A small image autoencoder, trained from scratch.
Model: 3.63M parameters, 48-pixel images, encoder arch gmlp, encoder layers 12, encoder width 256, decoder norm batchnorm, decoder activation relu, decoder widths [48, 96, 96, 96].
Data: trained on stained colorectal tissue patches (NCT-CRC-HE-100K), 45211 training examples, 86.4 epochs.
Rows from block 7 of the encoder of a small image autoencoder, named by matrix and row number. Rows with one number belong to one neuron. Each number is 128 + 24 x the weight over its row's rms, rounded and kept within 0 to 255. All counts start at 0. Numbers have three digits each. After the name is the row's rms in percent of the matrix's.
After each neuron's rows are labels from the 100 images, of 14976, where the neuron reaches its largest size: "patch colour" is the nearest of a few named colours to the mean colour under the peak. Only what is clearly more common there than usual is listed. The data: stained colorectal tissue patches (NCT-CRC-HE-100K). In brackets: how many of the 100, against the usual share in percent.
# u: gMLP up (value half) (encoder.blocks.7.mixer.u.weight, 256x256), inputs 172-214
# v: gMLP up (gate half) (encoder.blocks.7.mixer.v.weight, 256x256), inputs 172-214
# out: gMLP down (encoder.blocks.7.mixer.out.weight, 256x256, transposed), outputs 172-214

u.229 119:153131084093098157107097112153080122140121137109147152092145141138139096138167185112108122154079132129140127147189109175113118132
v.229 099:113109113164116165142159145146082109134130132107102129099145144160098093123160144099123166162140149132119160174141110119116106091
out.229 126:128111103131150157154077127129126115152115148152176129134118149134168146141144146149160108092099126109147103144123180119117083123
patch colour: pink (70 vs 39.9)

u.9 097:154131109151155147122093110106099103101158143165138144130097122130080123082106158130138095157152119127161162075089162141135179124
v.9 098:162178161112128140170118116124116113136111146141155170133167110148091142142126122097159146126098122161076160131115131141155155155
out.9 105:109081146153112139119096100126178182117146161150193148140125135134093110136069095119099150112123132109151120145133163114193107108
patch colour: grey (58 vs 22.5)

u.20 113:090110165121125143147109158139133176102093154113127137137147140127117115140102165117092102111152130146124164140164176185091097107
v.20 110:166100150189100184151150097151126129155118150091138133149106146132135112144092157164140146156136139154129136144128117142134092101
out.20 099:167117129160138131129106108114099192123074148153135128111120162129148165087099125111127167129131098132139120138150112134104140137
patch colour: pink (65 vs 39.9)

u.255 122:124114078152078136143114131074113135132133104119123115119077107153138104130172166110158145125155098164144142137131139162130136117
v.255 104:133136124095096139098129117123134135156123110124135099156130145135124167062091148125117181135121141164165107112117133110136137114
out.255 105:110156124110147102145106129127089120141103162121202118106189162097099129127139118129164169103134116130126180127140152134144128098
patch colour: pink (67 vs 39.9)

u.111 104:144064103124118140153078124118155122133148110141160160112123109128137157147126159143141109140129150113153137135123105107177082136
v.111 105:118139079123088125096144147109133157113121118098152150106146148132114158097080147141154121119134129132118100108133161120139099134
out.111 101:177091132131184159120142117067138126125119140107116145118126136122163091109104110115151160102130129094130103124125165125151114134
patch colour: pink (79 vs 39.9)

u.175 094:141108081116137114147112137109106155174123078120150107108156163077148178134161150078098134119140116121131125163165138162095102150
v.175 071:143139077137179139121130112184100134123128123132076218169129095147185097135150143145128090131160130125140142134124143159050103134
out.175 095:158131095150134144164133125106119152146139128114108107160152111070151157134112141109148156162111126136132092144130126091161118096
patch colour: pink (70 vs 39.9)

u.29 095:105154160131188112133140151160125101134134129149148111129109142142085180089118146149166159102144091144163101099159131113137118132
v.29 097:157168106159121160117126132099128119088167097132112097151126147190098129138166112074130139158121133095151115137158135137145136128
out.29 113:108116112144121124115136089202089117111152167125153134111154156125122128137117122137126126105129106147133165143150087099131128170
patch colour: white (89 vs 24.8)

u.99 099:157082149137077136122117154116124128141123093133140137168130158120123131142152147109127114129137150154132146124075078140125091128
v.99 103:129150146079141183160137171109136164125112155138128144158088172151166128131120164129128066084148124102109108110101158122144093119
out.99 087:106136119144127124144113143112093155075129116160164135143110138130104076114113144161099112161118107106096141102139139135098167133
patch colour: grey (83 vs 22.5)

u.13 106:158123083124132134136133123135181105134136092126151089149148136123131106124147157123123151164127140097162148176137140137133102142
v.13 103:149085105065138092188173167156149128104065128134126119098101125096126106136156141156092150111117123119152144123090133129126127148
out.13 107:131174149150153073097163140152139160092117167112115150096149126120143142177158115144162092138107129155171104107100113173113140107
patch colour: grey (66 vs 22.5)

u.37 102:103104105113159151115126123092124143178105120145161131080104086183107149166171149079119148145118151179133151113109116125168147113
v.37 109:138166135139152227147122149151170126119114146147146113131102118117136075154138141154160090137140130117136119127145192157164141123
out.37 097:149135161134132117105095164119117149175104127112138134130129164129140133121126162135165126107145089126109121117138116114111141138
patch colour: grey (60 vs 22.5)

u.53 099:124131131101116114124131158131151127111129116082179135162121141123123107135133111131086151144174135167118137113151133147133090107
v.53 119:062144120139110171114155130133131114119123118126144106156075151091122135116143115146116100138106099132100111100153162155133120150
out.53 102:094131090133160161133110127148120125097140105134126137110141094119146114148116073086143135088129153145129124176107158071101138162
patch colour: grey (61 vs 22.5)

u.73 105:135138130128136129148116137123140112114086125117137136153116102074125143123139141124146142112167115115115183157099118117103191143
v.73 089:143105131138123112134136123147099185126109097145121110154119145149137157131156138124095121127151135168083192134114121132089147148
out.73 107:147091123143150128105075148138110134113162100103117075121157113170127092153118129103131164155149128122177117101112168120151127114
patch colour: grey (54 vs 22.5)

u.120 099:128131111086164160119140149110118134123122123113128106108153162115125161122127176104053104113165152089149128173135144171098178168
v.120 083:139083179174113120125104108135121120107151109145112102125147098107108116085136112132100068116143152138134138151136094089164151143
out.120 098:125087078133121125130095108124096149109139135115110127130131149092057141099124139141125123081110153116145137148137135127152104102
patch colour: pink (75 vs 39.9)

u.108 101:155122087105124100129146160155161125107086116185096130121164094126129097105191135132125163140118149146119166144120143132110136128
v.108 107:138136110125072130131094119168119157144156125133147142096122150142112114133105142156150133124122119100163160125121116110116084083
out.108 090:141129152154101098112113141177192142136135143101108148130072122130112109168108144155106123157133121112079140152115144079168129123
patch colour: pink (89 vs 39.9)

u.238 107:101170126108131112119192139117124083107127103102128084110119140136121126132130122172142141111143153111110090107149092166099154097
v.238 091:136121132148113137100123126112092124117143126136137073158162104194094159087153121127126048113141118142127119152128143174113143129
out.238 113:153151100099142150124127115159138129123132146120196125119072151108109156132140101132113116129184165124158117120109118120118152097
patch colour: white (54 vs 24.8)

u.151 102:148147124169132150124088109108115117128127085114127143088173137183157129141122112173142130144144128147102111153124102119162147114
v.151 117:122099158128205110144132153090101113151120119149090104146167103167118132126080099176131131126123097140130131157142120118122149117
out.151 098:136142152123125120145109123121109158131151122114130128151131111110162183152152137086161107102081128101134104146104142114101132167
patch colour: brown (60 vs 11.2)

u.76 111:147135118109112145147186139119122119133127151129147120148114085127124146132115119126150126136129118111153170148142119161175089133
v.76 122:114155172130123074124109126156124080155134160145128148106114147082103128092129126099119117128172130120091123119124122095130143170
out.76 099:119134156105114119103118111163109115161137132112070083146114164141157124113149141076145141127146108144094145129117107092115167108
patch colour: pink (69 vs 39.9)

u.3 108:142123116086134136147163128160137116121150134149106117138159119127115136114155107121120156096165110150125147080123135122123161101
v.3 101:139169100112144105136154105112096135122142121094169143130170113120147131132172154110162097144138121137110128085133121155155100147
out.3 109:129043139132162144137132077131106113129102157121118123156128129110132097119129143113139168122133098170107138137107102081076117125
patch colour: grey (73 vs 22.5)

u.91 092:124114139129133140117157148136134159095109135149141111141157122146119112067148103092161154126121101125130118115168119152119121100
v.91 081:130133112108171165110137090116130117092165134199128159125119158131156082103138115109098113122118145174105097110081144127105137137
out.91 090:092127161086105131112077129112099146106122146127129097146108169116133153099164137147068099125127166150122113090122102131149146114
patch colour: grey (61 vs 22.5)

u.223 084:127125152103163105144169122115133129139142173123170130134144110144149078149161154111126154100137137113150097111114141152146124114
v.223 099:141127161174166094153118087107132152119136106090157132118130108102140126108126097128119083132125126141123123121115065089175138116
out.223 093:104145129136148124158122118134114109154064151148173088153088122139132091123111101162120105124140138116149145095161090154105084101
patch colour: grey (65 vs 22.5); brown (31 vs 11.2)

u.177 090:124104110088155154165106110131173130100124133132170129121134129122097151135135119124124128086179160154118131119164138165143127149
v.177 109:159122154146157114145135158148152114074141129163173099154100115103093132128112105139106124145125106109116115140067119122081146124
out.177 100:081127109149163161131149139132127139148131123095104149172139135154134124126137101151151120055128121093172122083172112086134087145
patch colour: grey (61 vs 22.5)

u.113 080:115095093171096114097120155122178133114148132161095112133062108140111137124110138136181114096170158124138146096113165127134164156
v.113 081:151098146135143118112158083102083136141131137126099121131107090128146140104084113167171109113121099169134105177141136126077142171
out.113 099:163090118172110153091127082150140135163154108107139146127101120122151171127097143144125107111113106137129083127150172119101144132
patch colour: grey (52 vs 22.5)

u.71 086:140128158148140158104102107116158146156102073118152118136109151105113089129130126100142140158113068107166153171111144081130101147
v.71 077:097146080124099144147143127131117161149111098153203115120140105111169149153167140109131154151085143128129133137108102141178126140
out.71 091:140106178148142110133114119114109173127183126146143122145122134076083110148122148105160164143109146143130097142137145075095144195
patch colour: brown (32 vs 11.2)

u.30 097:141119161075132130175110142166123126126155141150089104135117101135144124148165156138114151148127077135115098112143126198114148132
v.30 097:171147115076110147153156128074126117130129110086111111105203117152120153142147148119135159108163172119187116105159151120111125139
out.30 097:152131142104106126143128132140095126151095081123159116113131146119091142149120138114129141097150149101161126082142111096126109141
patch colour: pink (87 vs 39.9)

u.101 119:092100132126147181133106128128143095140127110132142105150140139153106139163109127153135126090136105138107147132136124135177172123
v.101 102:138182172136145198169117120086132117123095151146159184121143149115112098122158113098145142114094113142133157156110138085140131135
out.101 130:145155090097178138130127098101115145085115160151158151136188124096148119096169129105103110136154159100113161125147086136130125210
patch colour: grey (66 vs 22.5)

u.86 088:109111182126130113095155107146102100126114129123118134081128112139141132106138095162093123156184108104132109113129152119128133165
v.86 084:116146144124133107149125098096120129142093135132097104103139095141142150137154127093132142129101128146112106077097153120094158120
out.86 093:100088161137110128106069150126096115133129115139098156087126120126121108111106055141112142161148139129145096116143116166086147114
patch colour: white (50 vs 24.8)

u.244 085:121096124139124130130124140150151155165119120164133090075145133162144120062108124105134161101145127131157128132090089169151088135
v.244 071:138135154132153127132128136114117124115136104167148177110147096146119149109152116151108078114156140119135113110134128173125101142
out.244 093:150134129140101124151158148105112119155149145147091136123107137137126138085151144077115132146112138125119081130138107098165103081
patch colour: pink (100 vs 39.9)

u.130 107:062133145118115138141144134122066106095164171115135132115117108126072181139121110139125115116124160145090105151157106087159121123
v.130 119:096144120116131106157151148108106120118092125081107098139144185114162132111063096182130143124126075121124100144140077134154113131
out.130 090:107133135090141119151142144130129110118095148076120120120137150117120129071088100129098133167112128142127192116160135156149154138
patch colour: white (84 vs 24.8)

u.161 095:154132098121136075127127130128159152141177157137130099125104113097156131129212121130152130094158158121140144142112132134118121186
v.161 117:075117119111114121150153120161133129083159148100171102093123117134121172069108121131135179124121167111166109072107115152139152125
out.161 096:107108083142106142111132145145115128130103140104122127181151163112131122151120148131136133113098077138133140120128178123104081120
patch colour: grey (53 vs 22.5)

u.134 094:091147086120117153116184092110113134127118146122117158148107126122109113139097090141150111117135153148128148159117116157116151131
v.134 083:133110116135113142094127140149130112108119151113145122111103067135122096127187103149097142127097087150111123144137086148181139107
out.134 098:122160127091130131153169106100133094132117165098130104191122129152081102159098121129104127140124147138153136154123164160153119105
patch colour: grey (57 vs 22.5)

u.217 086:128131102133077101133140097122069088122153131144094097104158113126102125099144175105127085107109144147115129134116110132142133154
v.217 100:126183119144076110122158151179119118145105121145140085082134148112148130145093164088171100126099121094117131123124129122187121132
out.217 095:120149161139106111152134114167135133082110127149115124109145154094079159133131087144100121110134128146144127076103121117138096105
patch colour: grey (61 vs 22.5); brown (34 vs 11.2)

u.250 128:110164093109135131111151152136134141105151132100131121180138106100093130138115144136114194126112143087112097084144162139103110163
v.250 115:144082181110119111083131126101132117145139123103146128147153100129136091099182139115128138145116116137077154143156116197136115122
out.250 095:158129179152153116132142092126174094160130129157085139111135073170170172100140089123097130117132147175132085139063121149163134149
patch colour: white (93 vs 24.8)

u.38 095:163140154137106098110144140084109135100114106115143145124099121123085125105146136120140055137150109070160144087146171105148123127
v.38 098:142113134112101156086185155104154100114114109130134137146087154165075125162122140137151089125134159162112124121144082148152118100
out.38 097:143115138166150115096112094139119086111089123142100095128173130137129163136187125141139161082113122128098124132153135114120100164
patch colour: grey (61 vs 22.5); brown (29 vs 11.2)

u.143 097:138149088070126158118100134121107132117114141111143114092155089123169118144115173125127124114141141102114168132118137166122114150
v.143 097:102070130129158098164131121139124133186116087143108129123099148108107090143174141140110125131137069101123081171116108057082149109
out.143 088:141158117129138103106081105132093153133134154130163129092120124153087146139113133082145156136051141099101110120116157159109132146
patch colour: grey (61 vs 22.5)

u.207 104:107150129165133139164110072120122148136135136097164110101155095115176114099137108140117117107083114106114111140156129077142130137
v.207 090:155131110115151157135119134139131122088142146181130122144109107119153115101148147111152170149125155120122158130130123127078123167
out.207 106:117124118139155108093146125147146116147137100156123067148094136155159157118143139102148141138126144167150124098077117114134138151
patch colour: grey (70 vs 22.5)

u.194 096:139132039130130147146145113132124165124160123122107134147073128153114129104165169128121092138117127141090102105142144138135109142
v.194 116:137106140151176134123126146123151113142163100163105126120094181141116121128149106161165123145117123115149155109142124136093115123
out.194 089:136140112140122110128131144149116108134162127122165110180123115168082162106105114159154126103117077121085121124134143119166158142
patch colour: pink (72 vs 39.9)

u.62 085:119096145132172103180141149125130092119114114146125120131131112113169111104137135151141138137118089086147086127126148118100108112
v.62 092:163115192133131140106153149098144146131111136120154102123125097145142125168146168137113163091194106090120167121132140160136137125
out.62 101:138131143131140124099081134112133150156174117087102140083102170177129175136110136140187134097057127098131147149106118125101121106
patch colour: white (80 vs 24.8)

u.139 093:142100151122117098114133133154125121153103148103110130130119153121116093145145141127112129141116150109117156142115126116141145144
v.139 088:145162114139117119132143145135162112129101128124122104148121070131137152141128151103105149085097111169130137156092119170144159129
out.139 098:136151159135132145153118112112133136125091137140086137122134110114143151118116150120155151127139104122120130140129139118159119144
patch colour: pink (80 vs 39.9)

u.195 102:099146125100147124129122128113132120133137121130200135098182099140110118180113125100139146144097122140126121125114100114165137174
v.195 101:121125137165090120154119086113137123115095147128130106084141133137114144123117079088148153133086142107130111156161126114097126125
out.195 090:132167111139115114134152180085138104092145153123147159123151102115146117112106134128094099114122133143115133100153146175161108131
patch colour: grey (62 vs 22.5)

u.205 112:141130136131156121160136115133154115173109114144093100119135128135169109143191068126115152143132163084131134159093134114113111158
v.205 093:099079112098126123100118111185142152153158101139128144200140066132124122104129115107111141147141103107114135148162111116112141106
out.205 115:122169105130128132119178142120118109135128111146109133128127148085111141197116127066131144121098134165147138127100095134114135112
patch colour: white (95 vs 24.8)

u.178 097:144093119121081103147149133161181133104088134090135119104113101104139126092163150132122124149113138125064176074107118133128106151
v.178 103:143121150165106104078106125138150132135167147111137140142148127131134109155152150154140131127117157167133128162149117113127167124
out.178 098:112133128141063106073100142121079105161071137123127145112081150127123106130071134126150130118114112139091148134169105091093109132
patch colour: pink (71 vs 39.9)

u.21 094:138170132136091155094093106117106158136109159105117149071155130119145128094151173143117092108130158138110103155137115092127148145
v.21 105:104082168116130081116101113180151100078104097088163113125098151122086150140176091148143139108089122138079103178115114144136122116
out.21 086:130098107152148082114141118166121116117096124125154123096210100132132127153139130162167159136102142130156061119152099114163148164
patch colour: grey (55 vs 22.5)

u.183 097:114118097146189154136139160099143114121158118117112136119146134113147167186121132105123134093179141175135140135149113111127132123
v.183 110:162102115112146103107142130149103086135102122144146142153101125136105135155107114074124126089077160171152136142133174145142151164
out.183 094:165115119146109072125142103126139141154072129171116134111109157144127129128123144161112130068114121147148112135075153129160131072
patch colour: grey (61 vs 22.5)

u.117 093:118125102140136114126117156172109128102103118095103079110107130150112126096112218103107104154144133146093143155089122118120110161
v.117 105:143154123116085152125106124090072107146132179106122162091111136115121168111109096109163146142105101135111117133130143114136122130
out.117 088:091112118154146094147117156162164113102108111151136095171119150097147116110089131165089164135101138132101106135138147111150146123
patch colour: pink (96 vs 39.9)

u.158 110:085147119112114122111091150152115136156132128192094120122164089125117129116138100106165133107139128102199116130116131126095141106
v.158 098:144143125110109192159141133105092116106115112124136118124109148087117125123096092168079119127118135075135109137127115133120130101
out.158 100:170137110145140146096129102139140124145136138139140111117146130126119119083114155113137102135129149156154173117126152178174127143
patch colour: pink (81 vs 39.9)

u.89 095:172148104172109149129124112170095146105136140129154138148117112071146110134104115146097147127121172173111137181111167102126150128
v.89 099:102168179129113133132140122122123121100143121116136097135123170159106096121137142141110116122158116115135116146113156130120085173
out.89 092:134076130101142114157129160112156143133111141161122121106148118149107106167092128119125139087122110178157091135110158061115153163
patch colour: grey (60 vs 22.5)

u.203 085:123112116167119129093151108124107160145142145147122120138153074093187168128161080110143097148167116101123138146147134113088120145
v.203 074:131137103161103155152167192125110138130115136118127145099159091174110130161154159126141154114147149156121104153113139113158106178
out.203 100:122122123098111142083103134149077123109146123125144132096145149123160129119126145157148107110127130109106096197187145122077166118
patch colour: brown (54 vs 11.2)

u.92 089:095105112118138140091123137103122122141163129086124109125125075138148086128126087121108137115137139105155116078084107157123131129
v.92 102:154164076146153147119100133154122143159158150120116138143143108128108127165104105126130107140138165173075124125099086116102163117
out.92 094:170097131117132107143116123124151135094139141111113133101141092148163111098082110140118124120091127098126117130119161064138147149
patch colour: grey (75 vs 22.5)

u.80 092:103153146144132170106170120080079137114135105145114094153138124118145122092087108116151124127168132133115111183128105139115121144
v.80 087:103141182078153145109185142102060123172138102148134139128119128098146152138136098142144102097119137137111138132119131167130137130
out.80 099:119167133154109154106106148148169156143115096116101095150155127132107175142128140139112102140110142144116143159106112154141111168
patch colour: grey (70 vs 22.5)

u.136 093:079119102093127146093141132144165122135119130145177142096120113113120126144130097136124117148165107143092131161105120148114124114
v.136 112:119143175142114107173111167142158117175098147160114139123128128109105135161120128139136090103104098157108088094109141101140133096
out.136 083:084124129089116168141129100111164186180133102105087112150136113140144136118130111109145132147147195157072153130098135098127154113
patch colour: grey (60 vs 22.5)

u.249 102:122127120111112144126137109167144078132140141143146134118131081152122123184135125140133107115147135107147093117151114152176070125
v.249 098:144105108132091127122164103079127143144112115122098142119074136176121145113104111099134122135141106134088180127149137086082146132
out.249 095:167138097138124110172124138158153142078129084102147134155099136157110127129139120159138151095133155098164132123157132111148157095
patch colour: pink (69 vs 39.9)

u.116 108:119143120103122127155157088209172105136114081157137120147180159125141118118178118151105146121115135122118118084115114161109117069
v.116 114:100117145074131100122147143120124070124137133107151105097108130106125129104133162110121117120118082084089118125171117121109139122
out.116 080:123126171173113143112121117132092138161128122111158099136091118146131140131120124108157099133120114101120137169113140123101101108
patch colour: grey (67 vs 22.5)

u.24 096:105135145138153119152155123129097123162105144093161124093121099081141118071148161147112164140160144161140120094094140137110130101
v.24 096:114107147103151161145142101127144114116123143114108121152081150098122118149112107110125130132110133138108150081133155104124151158
out.24 097:108151161136130095095138167108095147113176084173074101156086130152158125115138152181173110133079115115126142095109117108098119078
patch colour: grey (77 vs 22.5)

u.155 118:116163121130115074143153135115067129138088142106151173144151125119133118132113114145129114119137155137121142163139097089113148157
v.155 120:144117149137116133124155125122143155087156097134110118128138178098127070099171160141115130139122142089127148101107152146133078110
out.155 098:115140097118129126136098095164155154078160097167115110165127120123102119125133081150145150152129131128120102123108136133104134065
patch colour: grey (66 vs 22.5); brown (32 vs 11.2)

u.17 093:112150137129141166133158128150163149124119106128138148147088110144106098108140148148137112147154184118116097101150142126108114095
v.17 113:153115106098148134110165124147132160080148145102122179133127141152130110149110123099117138151120115113102136132119143117155104124
out.17 104:099174105132162122124115153120091131116142138127127103099128153117114098132106068108162114122109106092095165116162165121092112124
patch colour: pink (72 vs 39.9)

u.119 104:131150118109138127135107161092123146138123132146148123146112151159176136148102134143158157154117146133157145143123123108088146132
v.119 095:158103131133148148177165100113100116144115117112089135144139144122126147100133123119165128156171150116152128129160151152101121131
out.119 129:107131163139067178134137117184175101134095142158150138175101160093112163131129119152125124123145108108108153149118144099159108111
patch colour: white (61 vs 24.8)

u.5 093:165134158119173116110159124124125124136134101106129149136122128111126130129133115146115138118135117145130152134111124129115093146
v.5 109:161104098169108118170122105175163123163123121146114121111126136142143107110087166097077149131145102137170130117127132105092137126
out.5 090:124094096116148110135109116125081144155097111143119127100145065131099120087134105131125118148124092100142145092154146105124116147
patch colour: pink (83 vs 39.9)

u.56 100:118150100104099155108131173113131116091119150088156106086116107130083197145205137116123131119148170128115134111105133112120158131
v.56 111:090158162124086120148159071146112137151106159119116138119084099123118119106072118119142097132139104116121143103098126119137118138
out.56 086:127117104099115121091173123147118132116160162121103122148107112160139090173155152162136165136148144138142148133181171118161121125
patch colour: grey (58 vs 22.5)

u.7 107:179100116119142125104138117140142137177117100118159127096123119078134140180113139165102107132143154152156107130093184122083135156
v.7 098:110108153104126081118122143088100126151104117152132092115134102140157130166134184134114150114117114143128152121107154142154152094
out.7 107:123102137136112127157108108164170133123110160196101105132118083127104145127098050110137087145103195128114149145122140149115122141
patch colour: grey (72 vs 22.5)

u.104 104:083156148149140129121119071052088107108146113151082150161127130131133134168143103121149132138117137128117159146125138129110112126
v.104 117:135104115121150100160130123112110129143149090152187136135165145161144130170120117100147112153099107045086111140115116149128109138
out.104 091:112148159112098136112175143137133149128134115102130084144127139179126112151176105162129181120135129103119157151100148107129159123
patch colour: grey (54 vs 22.5); brown (41 vs 11.2)

u.189 092:084125162133112154111145136113156154141139141142147173118083081135132117144153146148138141113125119127136142109119147139136137087
v.189 113:156107115125116088136112127121137132123149150114136125115130143152074120099076097147146155138120156099141149145139107144133141110
out.189 087:097138117186151109167169132134107144140080115147119111107125128126140137123117070122106112159091088150105105106131133147116094170
patch colour: pink (68 vs 39.9)

u.115 087:111140146123149189122107137087130159119133131109172095132120102107158083121144145120141078110158181088120140137150147143096127119
v.115 074:088101140119173169112110155128114105130137114161108127159177098134140105130134117126137108082140163193092123108090121152101142108
out.115 090:165142129145120163133188117134149159105143135132173109120122139106149105080144136098110111163171132147115115155115148147141096187
patch colour: grey (76 vs 22.5)

u.64 099:168103047097092133089091120132136162140114145165087102130143142110126193121104156102091161113117119129100113144115151149134085191
v.64 081:122100173131162123107110105159097108138094099136158155140138136099135142141139122133110073162102142169074149107086113139087127158
out.64 106:127071110153127130137139170132111123167141104110151119154105104098122150108131113147141158123100147153128069101097117157141119127
patch colour: pink (68 vs 39.9)

u.247 104:087107136151127155105109130153144153125150111068130112118085105139129088140146130156131122108086124145119116113112149114099083132
v.247 119:152136129141093152119099157123112086156152105160095100086147122132127145120119111077065110132151089139115150151127156116163134131
out.247 087:138144141161113145130125121141161131135126162171118125128114105098116114133126159143135148129151120120164116127101085102123113137
patch colour: grey (54 vs 22.5)

u.131 102:103137140096118132157116133145128077092117118133139116142150170094154104119100115119142127092143144148093159143104125149167158111
v.131 116:112159125131103132106132100102115126164101128136139151128171139133128154098148109108140125165118105072170150137108121061147139127
out.131 094:110100113139136167157120153118153139087118100148117137139105104142113142135164136098093171140138122159092130129112127173179131119
patch colour: pink (81 vs 39.9)

u.150 109:118137134092126115141117110125125168143150140143144145106081139118117078134129155155144138114139139107104082158183153148134104117
v.150 097:117152127099068117119147112123140148139171139126154105119132102132135079103141111149105112134148122125140155084156125146141117107
out.150 104:126129116175118142092133121159133118159106128116129095102144135108158142186130122153109154147050148115152076152133152092114140131
patch colour: pink (69 vs 39.9)

u.93 097:144097073120127098118130152086154161135125116089124138127144135171141113169148138081141114115156133118156098173203129172100124126
v.93 122:102146169090156094152106180117138121099173102131111179119093151164080131139149135115163158143149153086093116125117106090117057110
out.93 092:163152122112129074111142128085153115127144136142172121134125114157152106124117127115107156093155150130119117119124129132101145168
patch colour: white (54 vs 24.8)

u.188 101:140127098139169152094107137131123083120114108109113118125179103141135122101147101165155140089163111119137103113127115117096134159
v.188 116:106145140137125109170123181133101097155117146158106130115115147101150135143138117124121129116096098115121120104109125115090089064
out.188 082:123106137196144076094107129130125105157145130128115141139109110129134081068150135133116074128127102115127189143118162121182132166
patch colour: grey (46 vs 22.5)